{"arch": "unet", "model": "class-conditioned image diffusion model", "dataset": "stained colorectal tissue patches (NCT-CRC-HE-100K)", "train_examples": 22605, "image_size": 32, "horizontal_flip": true, "conditioning": "class", "objective": "v", "cond_dim": 256, "targets": ["tissue"], "num_classes": 9, "cond_dropout": 0.2, "norm": "groupnorm", "activation": "silu", "weight_standardization": true, "channel_attention": "se", "widths": [64, 128, 192], "blocks_per_level": 2, "scale_shift_norm": true, "attention": false, "upsampling": "nearest_conv", "init": "xavier_uniform", "residual_init": "scaled_by_depth", "optimizer": "soap", "beta2": 0.95, "lr": 0.0029, "beta1": 0.95, "shampoo_beta": 0.95, "eps": 1e-08, "precondition_frequency": 10, "max_precond_dim": 1536, "merge_dims": false, "one_sided": false, "adamw_lr_other_params": 0.0021, "ema_decay": 0.999, "steps": 7000, "batch_size": 128, "epochs": 39.6, "lr_schedule": "wsd", "decay_fraction": 0.3, "final_lr_fraction": 0.1, "warmup_steps": 700, "weight_decay": 0.07, "adamw_weight_decay_other_params": 0.01}
Rows from block 2, named by matrix and row number. Rows with one number belong to one channel. Each number is 500 + 40 x the weight over the matrix's rms, rounded and kept within 0 to 999. All counts start at 0. Numbers have three digits each.
# convs0: first 3x3 conv (model.enc.1.0.convs.0.weight, 128x128x3x3, standardized in use), inputs 7-13, a 3x3 kernel for each
# convs1: second 3x3 conv (model.enc.1.0.convs.1.weight, 128x128x3x3, standardized in use, transposed), outputs 7-13, a 3x3 kernel for each
convs0.77:493520452519478526518471532434563521504512513510389563433446416488441536473525572558463464496549578490534517528543536538468501536467496447439479442470552566484394521452522452455471496572530
convs1.77:448464542550566460480441581459506469507568414400482584484524504486472510452430659501424474530547494490488497492612480524509517459476471536416487472468613496524501508540463563564554524521528
convs0.78:498545529551512450565495505479517513483515562475543555510473464512519508548403544439457585503456467465547503505569512453470485531420545472484410505521534549531473514468510546551451503464504
convs1.78:505552397476522564490512475449485531471557495534472532468577450446527543552549414512445553518516441423495512489436485496460591478469555536484457413547472522480541510541596519515529431483499
convs0.79:519452620459454475479518487512430557442524384521516571477470571491575491564523452518562509529460548483561408511492439429447486546387446435564540473436467448467474568505451480546433446431506
convs1.79:516546454454452528524447497453519440630475519515520504517537456550489524408538534586487573477486488474482528537473465505559481523505536549489541445578532562405450506469504516519498502508481
convs0.80:524502448590488511469520570433485474507518444477451443525503482521433475517510441512563502488527514470594517471477558559474512472508493547539479532516608553456510551471531495503457460471449
convs1.80:508520543497480503499531459532467495470460513553506494511531498513541570594418495496520508471495519512493525556477526577501491553458515496549501469463489489470480489492414597479551533550535
convs0.81:491437417450518502486386519532492441440488447407535436483482496477468499466512476548436528474539550474480521432461546531388493443515486517539554455467438513459514507449532444534510518426489
convs1.81:514565495514461598535494471509448502440448559500586522481423495512542509484603454454519474549489549472527503415492467457473496519452556495481486517518527452453491549587449527501488502501493
convs0.82:507480478491486478498510487504506510468520504452498507447479504480487507454486504472518487514495509479509507490489475501504483509495502518531524510541537510536535463504482480494497480476507
convs1.82:544506503541517499489512507510496493515480504515468506529560491538539541537510552507480503484488481513501489487609559506536527448484469512513514500514505497502510516515502507496513502512505
convs0.83:476534545486436550536529515535496481444472531560481491506548562441560511495473478489460546493481534490493553442468479501500421455490480486507566484471532450504560464465439459496511508472545
convs1.83:458573446514531518526485458488511415497553447487508433571474505492487474515487513468489519509487471490511508492509520524514538473473457500470562487558476474527522504512517520527481508446534
convs0.84:501518519422510546478545515473492503465453513470516493544438475689548498575569497521513535547531467488544475449505513498456489561502602464531460497569454459526465523477461489506488433525433
convs1.84:502484520493496444498518487492433499484519542511496477495445543556496523510525405481467513473503490496511524483512504559526519490494510433484469529525497521496499517505502512500477533522500
convs0.85:526493467510486538497486530459381521529545472539433493471451485533510556449481506494490542536444446496531507556471434544541489465549576510555517513544558496518562513510459500510464510508496
convs1.85:561524569446518514525468521540513371570568445501595500460512498492473499542447414484485584542542535516439530445485475529410482399490554514464503488549538494519512511499529568543494521493430
convs0.86:517490526491516489463487519495509526527506390488505515423558522524471439439491501484473581537542499463470559624436522494523511503515552473544480480497518447538524472508465552544473477462547
convs1.86:472539502569504496406517473504410499555441555435526503543491532656498498551367482492602535504554548431511535441567474548473532526551456548438524471555592485404532524471457543432453536487517
convs0.87:467495520490527489539523545567461456541507462502527507433500515478494552456598511500463564544533577470485419529479485523506500515398585504557461452544597498507508501483468503515492432476495
convs1.87:519516527529473512512460461476445465440506531532506477387480552499539527437508483603543506444473476451495474484537520498545491506496537397550431524504558543430542475480493517451546520566464
convs0.88:521482600491547468501557460527542512419561504500482474432527460480460468459495582526585469453505543445460482461565436511493566481404555454491638523508606487478495485474539526448517495426531
convs1.88:484415557504555513421528536453549518443491643535412535495513552609449427477503492540463546413537554522403511565434529509512516459418485470534557493494495400515516435488532454498540508483543
convs0.89:488492496498487482469488478492484505477506479533499511493490506517488486503468536525507463542514512562515495481495490460480486460464481537557524517539536548579522446474472479475479483467476
convs1.89:548512518517573511518493470475515540467529542547497532492445453542522498517491536490481492523532510494506503455479533507478476489537529491531496499513500522521501512485505514527491525522556
convs0.90:496435474552500471585517558435494502493446440499499474496497519515524593396468472461539554448437552492454435452459472447471482469543499479402614495498570482489517555482508467484487540490496
convs1.90:520464540430414527484466560421530500537474484523453595540524452417509543535526430522524485505506468505500501490493473454529471556585510605440497513474482506524511474487446443490541485512508
convs0.91:484511499456499480538521580546489528481519475449537491496465558510526467492486546420451521564601520421559551471503510494455443568464490480581406450462520513578475483475473523514495537484478
convs1.91:479498507576483463542534474457500492558480491453566488434594494551498575457483572497512554475414530482484589497487438573512487463462506442452421518530533499451536510491503453504525457571500
convs0.92:543528568509512473463467473539497557495456488487536458597529459512425486490496438611444500512515520500576534514523506495540562507479531418557496550564532447450490512463542506445536427491485
convs1.92:569529463531521506415495487495429539516464476524432424545485478439534507500400513472492506486489531506504476491540417488548533499533526526448515496519502453477515557489491478522498488506528
convs0.93:476529479471485507486463475458528527472505523449509528560565489487545477524529469553553533536564532524517535509527469529527527512505504498616570535574549485500516500464502507479547494492496
convs1.93:485474531490550565504534584480513494538514482475500468460518510439473471452612482496484518502531552501485525489465492516539483518542524514483493514499510513518532514494513504484501502530445
convs0.94:509469501500559509446474530524510514478508496488507460467573525507526545518541543484477453480521528536559452516457505524461454522513514504457508575538486489501543488468524551515505508506514
convs1.94:500486494486529472443464477501486540474507460521519535478496509498464498477533503497493478510504509532556564532522445483472504497527468538555539542496486518491536513433476482485480465534510
convs0.95:550436541447587482565424501445537523484486528512411555563435594486443521501537430498530483565523521396485551527496413494527501518536451496574256465494579485546538516478436589541452480543429
convs1.95:488537405581474527514527450488501467506524578485484503535541473459462492385534457507514568480513543502467450455491462495491507464534490563474540508535541553421466533464475463533471542572492
convs0.96:481460457545516507535502509519530491456424433510545540502509524519536526540498551494511440481522501504527529481460469500521529562534518507486460501509497532537533481537493470463464488470495
convs1.96:427478534496500461467463531447439507510498565534486556471460539515473559507488569483498494544539522507497500561495448448436526483489507487482491563548529539495511500546611570587561468456463
convs0.97:505507545430591536503414543598475519441496550489500460536575534476491523537543519514470598502497446492585493456522486484409573529565501541429374491462501515516452447534534432495497552526466
convs1.97:442536538468446534565476426450434505496519462516603581509437492612560562485506484521505485492475509443553493491493452502462498468498538484505473467470515550434515499491522516504607481485451
convs0.98:511521435575429551507526540550587500516514442466463505495546478557484523476505400515518506508484555539526491550482451500470519526514501513574540517530461511497516503488523465635562467529521
convs1.98:457477470463519463446503494461480531504540526475467530516502517467574538574458574516503479447499486533468477562483492513569469559522571495518494518514503498488446527466506460454474501544553
convs0.99:429488549515483413492501540465516589403504550482471499529504510492600538507583496445494444575455513522520512465492515510526483461487527503458610581565536451564481483517414502476519542539554
convs1.99:478465527566523531479384471514542457528501456514494504554433540570495530470582572462506513488501443502500522542533479555459457521470484497488559457514432461488521447421442558470443582526522
convs0.100:509514478508511477512566438500416530525449546502447563490501473531440553474517469535442516493441520534454449589540470553502514466529515528480507538483454533479473525505520560519530511478428
convs1.100:477425471511494470551473516488556518524493507474594539423463516523494502488474461530512519494538522559525556518446523505496487515436444535551491475522511523529466505497517444489512409503447
convs0.101:464506515524542523489503501482511428521472505519564452574548495547529503568502511547486534480452520485499538502475567516513488503561501555466528450505483466472497508475498553477487524539459
convs1.101:513517515500476456537491489491413522472492463585505510512517500530464479492453480427531497509569521491523563506499473552535511469436450462513506521493537441540498515478522561460485457484492
convs0.102:531509528502495499500526510532589481492516468555575479525497495527473482510469511505517463453488439445491446474532502502512497495505505490467484543488470503456527524517515537525506500527531
convs1.102:515522507538554527497495477527564539514486564556515539525468490472502476481522467490471518511458534465469439494554531524542587522511539499490518508503492522480553479528453456479489515507536
convs0.103:459448453516457525489525485520514510493481480518573538467503446528564509514503488461465448527616443553513541518502487556534550490511518459503479545548429561426465467464460514472453486496526
convs1.103:409487463505473503481545508536444496538538549510463413476523470409526511571470526565540477634454462503493539528477480437485528451487481506533402661487437491534542479542473505510500391560456
convs0.104:421459559438484492540484466513487512548525405472436524460479437539552576476522471612438412525579500452474494482479519435470509475525524416474495480449435417548532483451418506455501483597526
convs1.104:525436484515475572514456464467670438657476467436407523492482454465497539504499529465534475471487420556519489398461444514531500499456476447363510492526480505471481568534460483518503448497472
convs0.105:523483430525500480525526467440562451541550475534587516523604582489514467472500563481624523489531578480530507461499490512523548509467461437460467542538497480419434493550477530497501517543477
convs1.105:438526483516515536469509513524450487535442479542495494589511516487457514485507491516449495488483523549510495403489465441553513472530528506515537481472489493492474550507495506441457507494527
convs0.106:472589498484539497557487495456552503478476457449493432511465492508513489479499571495557479514518514438530392504513506524497532493530548501444500452473505495490455501474526477473532473448537
convs1.106:564481474490505556547455493529514502467498466558460540419466543515498523528501498508462534512521512523457497467517496502474466555474491498485499548520530522512511496493491457540488491526441
convs0.107:412499594360458444535474524459508541522553490521470538438481456523544454520469450502491479578520490443569532490460443468524566461513440535613424526476464487414466533557519546432543437552501
convs1.107:550460512515503508428510549505583432571444457426523523458534473494501554525523628539499466513466437500490559438478457477598501504527524481479465504549467611469583502466490449506431481486488
convs0.108:516458485556461432527577389509521524369594598493578583504563481512479480421630540510560457514446516526449635444529511476454567558493511472517519482501552462544508459477474480498599502544477
convs1.108:550464482563513485419460468483564406523569475588504432527446492547524497492590459426522506509517456523546489526445446585510541503513404477469470440528493493466535516522498522452540514519492
convs0.109:500515587464536568491467465618496521538518490570456512511439458533550557484505478487511548507519474534544483470491510499521488545487508475438533436533488448471549566560501455482516546581457
convs1.109:491444486458444537554529581504545490461465459447449506493478534493472483493507469517468495530546520487491510553425488553530476547528559494485484543516539504527485539544525510532549486460568
convs0.110:518423515504586499490577499538402490502515422566532505459521539481464522475461478471442462540441449434551528467540501534563542505588491489528502496565504473520499490467476533448545544443446
convs1.110:520499538529534454508435439534469478546504462463575445482521505439483460522557524525503528533458491483504489497499508434416522491510562470492475537450500531502583542476481508488457480504496
convs0.111:481521513553477472535468529512509604418560505697486468498473529514520446532540459487500444494491504536526516590438544461543514525492521515500538456460603567524485543557486409475466438529495
convs1.111:474492512485483492514488566556573378470466596471491434473474447462465581599578474505462525540496491508469478414556525476494576496458442503452467470496536460515459541492473491526562460456529
convs0.112:518493459523538470524535497510443463547483535470463491415489590451502457478444572469477520576491537529426482553501448511484558551530420479445561533494452451491486428506453540513523578507527
convs1.112:497510566522424455514510449555546460512577475474552467478473455561577542433523458535532503548515502489486473510510484499566520544500430521500519492559528521502462488549488454481449462498551
convs0.113:499480491488598497500452555479490444473505523574417541506467569495507476482480441521449518519494504496576472499501466485495508502562526460461515453484525528520498543504511475470556523501476
convs1.113:523556461466439493497411413478549491475436536503510518528503515412530482474526538513441496474531488526548478513401546575457533524532500555554507486493468458529579552458491462518545477472473
convs0.114:423619552480427467523468535435522509520477526449467460538561504535595419487387464519442411486488520573548520504499488472557445533484534407556431502469579477401424597482496511407478439512472
convs1.114:435535400482524513500475418555432461520467515537499514456502477534441467467590367468510402501521454540496479465446382469491458512523502558509463442494500519484529495448557533589501473497429
convs0.115:503493505553439463453515463491559503595533488531536471416490499486393452493523432530512463434541498522498485443551599420443523468538464501425460545472528508420483538565545566525539495506459
convs1.115:543479454554478484503534481407521522484524510544504426500540453568554554492483481488475529529519518505472523488521505414485475443518517509501471502497528470460502456531487506535462543509484
convs0.116:492521634478474488500478514521492467527517505525499511482507522482516545481504463506524526506550506516459558503522498519517555543523513508502474492457476501562467545476451564455463515474499
convs1.116:482519454484450475478497462523502501557474481454490512423500523460496586491555474459512459507485481480475488531480529479503484509450507483459502487523493516475472500521486514512532548502489
convs0.117:485475530539495599519493553554530457512484474465497537501531490513516463477560492526480599519520460500458494552489543514528481496480539509493468545501414564448511440524481469517458504559486
convs1.117:556523472465486500495489476503557513509529511513498533434508489500493441581492531480496479515518487491514494562493474497536507462518462461488495494496526490523493482503525471553495510513479
convs0.118:478527557527551571503526503466473521466446527550521507501520467487411412500483474455454509500431423509502523475527510522472457533509572452480474453512557574536454476491485498520502500526508
convs1.118:580541512525517559491509492498481467476520522519534516487506501398453472528412435518491494512519501517516519490504471501482487483499512504495492494536556477478503436399451513479504516468476
convs0.119:454492468505515485489535506513449517499487481521504485485501507483495465482490470492448480516497497520489501497509540469518533497479527525486492508482525510490492513545533516523497537521527
convs1.119:478464458490500480470477490452464518477480445510496464446565494465606517499524521455491517476497501537527535526486493549552491558604567457468482503460454479491476483451447494479410460499523
convs0.120:488509541473505506482578502519497576442585477522491435545503513562506457505460454525474451488505565572441600487507533528508540447491615489534439542482453506456527508500459504418519527508518
convs1.120:485398485526530508478460510467522464480454551488506489501565474476443484441558546377446432419529543499488484585451549502487505491491532393488467537526448469550435522394473501608475505476497