From a checkpoint of a small class-conditioned image diffusion model: 32-pixel images.
Rows from block 7 of a small class-conditioned image diffusion model, named by matrix and row number. Rows with one number belong to one channel. Each number is 128 + 24 x the weight over its row's rms, rounded and kept within 0 to 255. All counts start at 0.
After each channel's rows are labels from the 100 images, of 14976 (inputs lightly noised), where the channel reaches its highest value: "top examples" is what is common among them. Only what is clearly more common there than usual is listed. The data: stained colorectal tissue patches (NCT-CRC-HE-100K).
# convs0: first 3x3 conv (model.decb.0.1.convs.0.weight, 128x128x3x3, standardized in use, each kernel summed), inputs 0-127
# convs1: second 3x3 conv (model.decb.0.1.convs.1.weight, 128x128x3x3, standardized in use, transposed, each kernel summed), outputs 0-127

convs0.40 [109  92 163 168 139 137 136 112 143 140 157 139 111 162 201 167 131 167 121 128 155 179 100 134 139 156 126 142 140 129  96 120 106 124 178 120 145 151  88 109 137 151 111  97 101 131 134 125 142 102 149 134 137 105 133 160 139  99  77 135 130  96 134 118 116 112 124 156 110 138 149 118  58 118 147 129 116 101 146 117 149 134 119 122 104 132 153  95 137 105 121 156 148 120 125 136 113 178 110 171 141 152 147 111 121  97 152 128 107 137 123 132 129 122 110 150  97 115  79 167 106 116 161  93 127 113 142  70]
convs1.40 [104 148  92 159 132 124  96 132 114 116 198 142 120 136 100 134 143 142 148 109 174 164 183 139 150 102 159 112  85 135 147 155 125 161 112 114 104 163 134 118 108 163 142 138 113 124 113 101 156  94 125 146 124 133 150 113 179 145 141 128 141 127 125 141 139 153 170 126 118 166 167 138 119 118 129 128 141 143 168 126 130 153 138 121 137 128 121 107 148 125 121 137 123 188 113 142 123 134 128 172  94 151  82 120 108 122  96 102  65 113 169 160 103 125  93 168 148 125 136  93 126 121 166 138 135 160 148 133]
top examples: tissue: cancer-associated stroma

convs0.10 [160 104 121 152 140 132  88 130  86 106  91 105 113 124 102 141 130 153 185 162 131 111 138  91 136 147 157 117 122 126 106 155 134  83 102 115  99  77 116 126 153 138 110 144 108 133  92 158 185  96 131 148 223 116 126 117 148 168 139 169 118 149 129 134 128  83 133 135 155 136 135 162  70  76 152 141 166 120 129  85 135 124 124 128 133  94 117 132 105 129 114 122 138 119 150 139 100 122 121 122 123 104  97 124  99 132 139 129 136 124 128 131 127 143 115 119 141 147 104  97 110 132 136 178 127 128 131 135]
convs1.10 [125 103 126 148 118 125 162 134 136 138 152 143 162 201 100 113 110 156 116 110 125 157 124 127 141  62 108 143 145 134 104 160 129 122  86 113 179 172 174 142 102 117 170  95 123 138 111 134 131 112  95 139  96 137  97  83 118 113 102 136  96 110 147 153  75 130 136 121 107 175 122 135 134  92 128 127 149 135 138 139 113 136 119 118  81 153 145 126 130 123 101 137 137 126 131 114 104 108 146 121 180 139 147  97 140 114 158 117 112 108 116 111 134 120  67 124 129  91 168 168 134 156 103 138 138 135 157 133]
top examples: tissue: normal colon mucosa

convs0.61 [137 118 104 122 132 144 119 133 160 110 117 123 126  99 120 125 142 152 215 102 130 143  95  98 136 136 113 115 154 110 145 134 113 133 152 180 138  87 149 141 176 171 131 135  83 157 106 138 134  97 172 123  87 168 121 134 128 160 111 168 133 139 185 121 127 144 138 148 106 104 123 127 151 126 162 133 128 159  75 150 131 118 130 131 120  83 102 156 131 162 132 130 120 114 121 117 103 105 117 145 136 159 129  68 110 105 150  90 126 122 142 160  93 129 103 130 127 117 118  81 125 144 120 123 142 160 138 164]
convs1.61 [137  90 117 126 114 122 106 114 128 125 135 142 183 187  89 122 154  91  57 110 161 102 100  83 142 113 104 129 142 109 120  81 125  77  93 144 112 162  94 115 121 109 139 155 161 149 148 140 124 129 105 128 115 106 112  93 107 140 143 137 130 113 134 118 133 169 127 154 160 114 179 125 155 101  81 102 119 133 118 142 112  96 147 117 117 136 151 122 142  72 129 146 118 129 126 113 142 143 129 110 151 141 150 141 157 100 135 110  88 148 139 157 166 110 139 158 135 121 104 145 103  96 141  87 100 134 139 118]
top examples: tissue: normal colon mucosa

convs0.19 [130  65 127 142 108 170  75 121 136 139  96 116 153 149 124  97 166 137 169 120  85 142 156 132 114 150 150 135 149 122 156 156 106 158 136 157 139 115 133 157 142  86  76 166 131 139 113 118 136 145 149 146 176 152 131 181  94 164 137 192 129 167 139 152  85 118 152 114  86 116 119 126  88 133 121 158 149  98 116  62 153 156 152 132 140 130 109  98 126 149 133 110 133 143 119 114 109 141 131 100 118 152 122  89 135 118 107 126 148 147 125 139 134 124 149 120  96 126 135 116 138 131 118 154 141 137 119 120]
convs1.19 [158 128 131 116  70 125 184 131  84 135 134 121 121  71 106 128 165 122 120 132 161 127 143 112 119 140 141 118 113 162 112 114  94 166 133 132 119 125 135 113 129  87 133  99 131 114 139 110 140 121 138 125  92 128 138 136 102 120  74 120 120  96 140 113 174 113 123 144 172 130 137 140 205 116 122 138 118 157 181 140 124 186 126 144 114 141 161 148 142 161 152 131 111 107 123 126 109 120 133 167 111 120 139 149 173 145 116 155 154 127  91 154 126 107 108 165 149  82  81 118 173 130 147 139 128 130 126 107]
top examples: tissue: normal colon mucosa

convs0.92 [188  97 163 120 130 144  99 119 138 122 163  52 112 106 145 146 109 113 145 139 132 130 144 157 159 139 157 135 146 126 134 114 164 132 120 109 125 126 144 117 118 167 120 107 112 141  97 136 139 135 109 141 136 117 131 117 132 146 131  97 108 118 212 155 118 116 157  85 156 116 156  83  71  78 128 113 111 154 130 164 120 105 100 148 126 120 133 171 175  99 145 143 129 129 137 133 124 120 132 126 133 116 123 139 114  77 132  96  97 133 134 129 188 156 144 119 136 111 160 132 140 115 103 124 119 170 150 112]
convs1.92 [129 118 115 141 142 150  79 138 173 158 135  82 129 181 174 111 145 141 144 159 149 129 122  39 147 101 129 126 157 141 138 142 125 119 115  90 122 104 111 100 117 103 123 164 160 132 102 123 149 116 156 112 119 139 159 137 134 126 150 167 145 117 134 151 140 139 119  88 127 142 143 143 146  97 169 119 117 122 108 105  85 106 116 131 145 100 112 154 131 104 117 121 144 105 140  98  79 149 148 116 156  87  74 114  69 108  98 123 141 129  87 145 146 144 127 136 135 116 104 138 102 121 128  97 132 130  98 111]
top examples: tissue: tumour epithelium

convs0.17 [115 151 127 120 178 135 143 131 129 135 135  98 129 135 138 190  97 143 132 136 152 129 130 125 140 105 128 112 125 141 110  86 135  96 130 112 112 116  93 158  95 150  90 127 124 137 146 151 147  95 145 127 154 165 125 124 126 108 161 139 184  74 183 174 113  80 114  93  97 120 158 137 111  91 143 144 157 114 100 144 143 148 150 105 131 118 126 103 135 160 120 114 122 135 133 125 107 112 137 115 148  98 112 137 161 145 139 103 135 137  99 162 203 144 119 125  82  95 171 133 122  80 130 131 111 132 123  98]
convs1.17 [108 149 155  90 105 130 142 157 148 126 134 130 192 121 110 107 119 153 133 125 110 104 151 137 118 147 156 136 131 147  91 102 134 110 132  96 137  93 148  98 148 168  92 107 108 123  47 129 110 135 150 147  67 119 114 131 122 134 116  68  97 136 163 162 148 181 120 120 113 154 170 118 126 132 157 122 136 131 104 136 112 126 116 133 140 135 105 147 135 109 109 149 133 179 159 123 171  97 124 149  80 143 142 151 110 141 144 124 145 130 151 126  73 152 163 109 142 116 131 114 143 138  94 128 137 139  99 143]
top examples: tissue: tumour epithelium; tissue: smooth muscle

convs0.38 [118 129 117 149 124 122 126 116 153 110 204 111 107 141 154 112 120 106  93  99 139 107 174 217 123 132 154 137 126 117  98 143 106 104 149 137 148 124 126 121  87 174  93 144 126 109 122 144 157 154 150 150 117 117 139 113 147 118 184 124 107 108 142 137 115 150 123 126 125 139 142 122 129 156 162 120 126 123 103 120 159 132 108 129 135  95 141  88  87 134 145  69 133 125 130 155 149 134 133 128 125 146 130 128 108  96 124 162 170 106 107  90 101 108 100 119 118 133  89 155 162 151 119 116 110 193 150 126]
convs1.38 [132 109 129 115 132 134 166 117 116 101 126 125 126 110 123 144 134 118 138  82 121 113 182 137 121 126  98 123 141 143  95 109 102  98 146 114  97 101  89 118 125 144 179 115 176 112 135 123 151 121 148 120 148 120 134  70  86  88 176 104 118 131 148 113 109 145 115 123 152 130 145 151 139 178 180 113 153 126 131 132 117 126 149 119 172 145 139  91 148 153 134 109 141 109 107 108 143 163 109 111 125 151 122 160  85  93  90 150 162 119  86 117 175 140 140 166 147 127 126 136 191 109 152 147 115 142 164 138]
top examples: tissue: normal colon mucosa; tissue: tumour epithelium

convs0.74 [137 160 148 106 150 101 145 143 136 130 182 102  92 145 170 158 118 110 146 114 151 118 135 128 139 162  80 126 122 144 125 128 130  91  80 100 131 117 123  88 101 146 135 137 100  96 154 138 105 118 100 111 109 121 123  52 158 108 156 120 138  77  75 145 123 130 131 137 177 125 153  93 101  87 143  95 131 110 119 169  88 109 116 122 109 119 159 127 157 132 111 148 129 108 129  94 168 103 106 106 149 120 128 137 121 136 129 127 128  77 142 140 141 132 115 124 145 155 143 100 134 141 188 107 128 118 145 135]
convs1.74 [113 118 112 144 130 140  69 102 108 122  91  82 150 136  84  46  73 116 117 137 131 139 133 141 113  97 136 125 143 112 119 139  87 122 137 132 160 152 131 165 174 141 159 121  93 126 112 116 137 116 120 128 141 126 132 147 126 135  93 107 116 179 115 111 100 113 100  92  88  97 113 116 107 118  84 117  99 127 114 115 101 109 104 104 109 129 125  88 109 148 144 123 104  86  76 116 123 120 139 101 144  89 120 102 135 149 161 144 123 137 111 114 128 121  90 118  93 136 153 161 162 107 154 156 147 120 110 135]
top examples: tissue: tumour epithelium

convs0.48 [129 144 110 140 139 120 163 129 119  77  89 106 125 134 115 108 100 112 119 143 173 101 125  67 141 112 120 129 102 117 120  99 128 106 152 102 107 118 134 131 104 170 112 171 130 163 111 172 117 146 142 116 202 149 116 156 177 151 129 144 147 108  72 141 148 170 128 179 173 147 137 148 149 120 145 116 112  96 148 102 130  96 132 124  97 127 118 109 107 107 110 121 113 125 103 140 173 124 146 111 109  86 129 142 137 138 151 119 114 130 125 134 142 111 111  86 113 132  97 152 110 148 133  91 134 175 116 153]
convs1.48 [120 156 126 134 157 110 150 132 129 125 101 131 115  83  91 116 181 114  99 162 167 143 112 159 157 161 114 124 129 145 125 154  74 140 117 158  90 112 120 112 118  89  53  88 124 127 159 125 135 127 136 128 166 140 132 115 158  86 141 137 140 115 164 139 130 172 105 139 142 122 126 149 158 122 133 138  85 128 131 136 118 151 142 136  64 168 105 155 117 165 142 119 122 108 168 122 130 138 116 145 136 133 127 131 113 113  88 115 140 126 129 105 108  88 158 185 126 127  72 120 112 125 142 151 148 111 110 148]
top examples: tissue: tumour epithelium; tissue: normal colon mucosa

convs0.125 [157 107 115 150  84 125  93 120  96 144  74 182 145 116  79 141 133 124 133 141 118 159 151 136  88 139 154 126 133 142  94 129 128 106 169 152 134  91 124 109 135 138 137 180 115 115  76 150 133 118 142 131 153 128 158 184 167 152 152 173 133 145 138 107 202 103  98 107 127 123 146 120 104 143 142 120 119 133 138 139 145 137 124 105 133  94 161 162 112 163 134 125  97 126 136 137  92 144 125  82 129 106 124 103 131 113 116 121 140 141  77 144 111 115 135 100 137 141  92 163 130 135 103 105 138 124 112 159]
convs1.125 [150 139 145 125 124 164 168 123 113 123 129 174 121 133 146  69 125 134 137 150 114 115 126 100 128 116 120 137 139 107 132 119 100 166 116 110 125 132 132 112 153 107  67 144 190 120 119  94 142 122 138 108 117 123 118 121 120 158  65 112 132 128 141 139 119  72 159 119 105 124 153 123 134 119 108  73 109 109 113 121 124 160 138 139 140 167 128 107 146  64 126 131 127 120  89 138 114 122  98 208 140 123 183 114 169 149 147 102 124 110 131 118 153 140 115 130 124 114 132  81 150 125 128 137 115 143  80 153]
top examples: tissue: normal colon mucosa

convs0.113 [149 112  97 117 128  94 142 159 119 145 100  94 156 126 112  82 137  98 127 140 164 150  74  61 105 127 158 120 101 110 105 100 132 107 116 138 150 125 120 138 109 124 141 138 108 175  99 158 142  99 123 145 179 100 114 124 170 155 150 133 104  88 125 183 119 147 102 128 142 132 120 140  95 118 154 137 133  58 105 105 135 139 118 141 133 148 129 132 185 126 125 120 142 150 148 137 131  91 119 128 156 111 156  98 136 146  96 141 114 136 113 159 119 165 136  96 114  94  88 139 159 124 121 122 104  94 136 131]
convs1.113 [139 155 132 173 125 117 116 133 157 144 115 147  93 157 133 160 153  96 131 141 138 178 159 158 113 116 139 139 116 141 154 153 170  74 111 115 107 118  85 110 160 134  86 125 143 133 145 125 154 110 125 115 134 160 141 135 126 143 145  97 142 131  86 132 116 145 170 138 155 119  99 139 126  82 145 218 156  99 132 138 149 137 146 121 144  87 149 143 141 146 142 109 166 125  84  93 142 138  96 139 113  94 116 118 102 124 160 135 139 116 148  75 141 101 110 102 123 107 132 145 103  96 142 159  99 142 127 123]
top examples: tissue: normal colon mucosa

convs0.35 [107  97 119 110 172 114 150 125 130 142 124 162 145 146 139 136 122 125 128 136 171 137 110 115 144 138 183 135 150  94 127 150 123  61  87 132 135 138 115 122 100 188 120  83 126 118  84  89 146 153 152 122 120  90 164 136 148 149 158 157 160 120 107  94 137  99 116 151 172 112 121 103 106 128 119 129 106 158 127  89 140 142 128 113 131 112 144  91 166  78  72  89 152 116 133 136 126 114 141 137 140 130 174 128 154 150 158 142 110 144 121 140 116 146 157 113  99 148  81 136 157 116 126 123 109 122 144 142]
convs1.35 [149 141 147 149  82 133 124 125  79 105 140 125 143 113 147  77 155 128 158  97 114 160 132 122 132 198 119  90 101 131 146 139 129 128 158  91 125 113 136 115 133 134 149 125 154 144 135 119 120  82 131 107 138 122 133 139 141 133  70 106 140 163  91 114 136 139 152 143  92  98 136 131 129 102 112 127 142 118 171 177 126 124 157 138 137 127 145 128 162 149 155 139 143 120 164 159 113 160 127 153 157 167 118 150 186 144  65 112 139 105 140 135 107  79 110 151 143 176 131 115 119 137 146 116 164 152 113 111]
top examples: tissue: cancer-associated stroma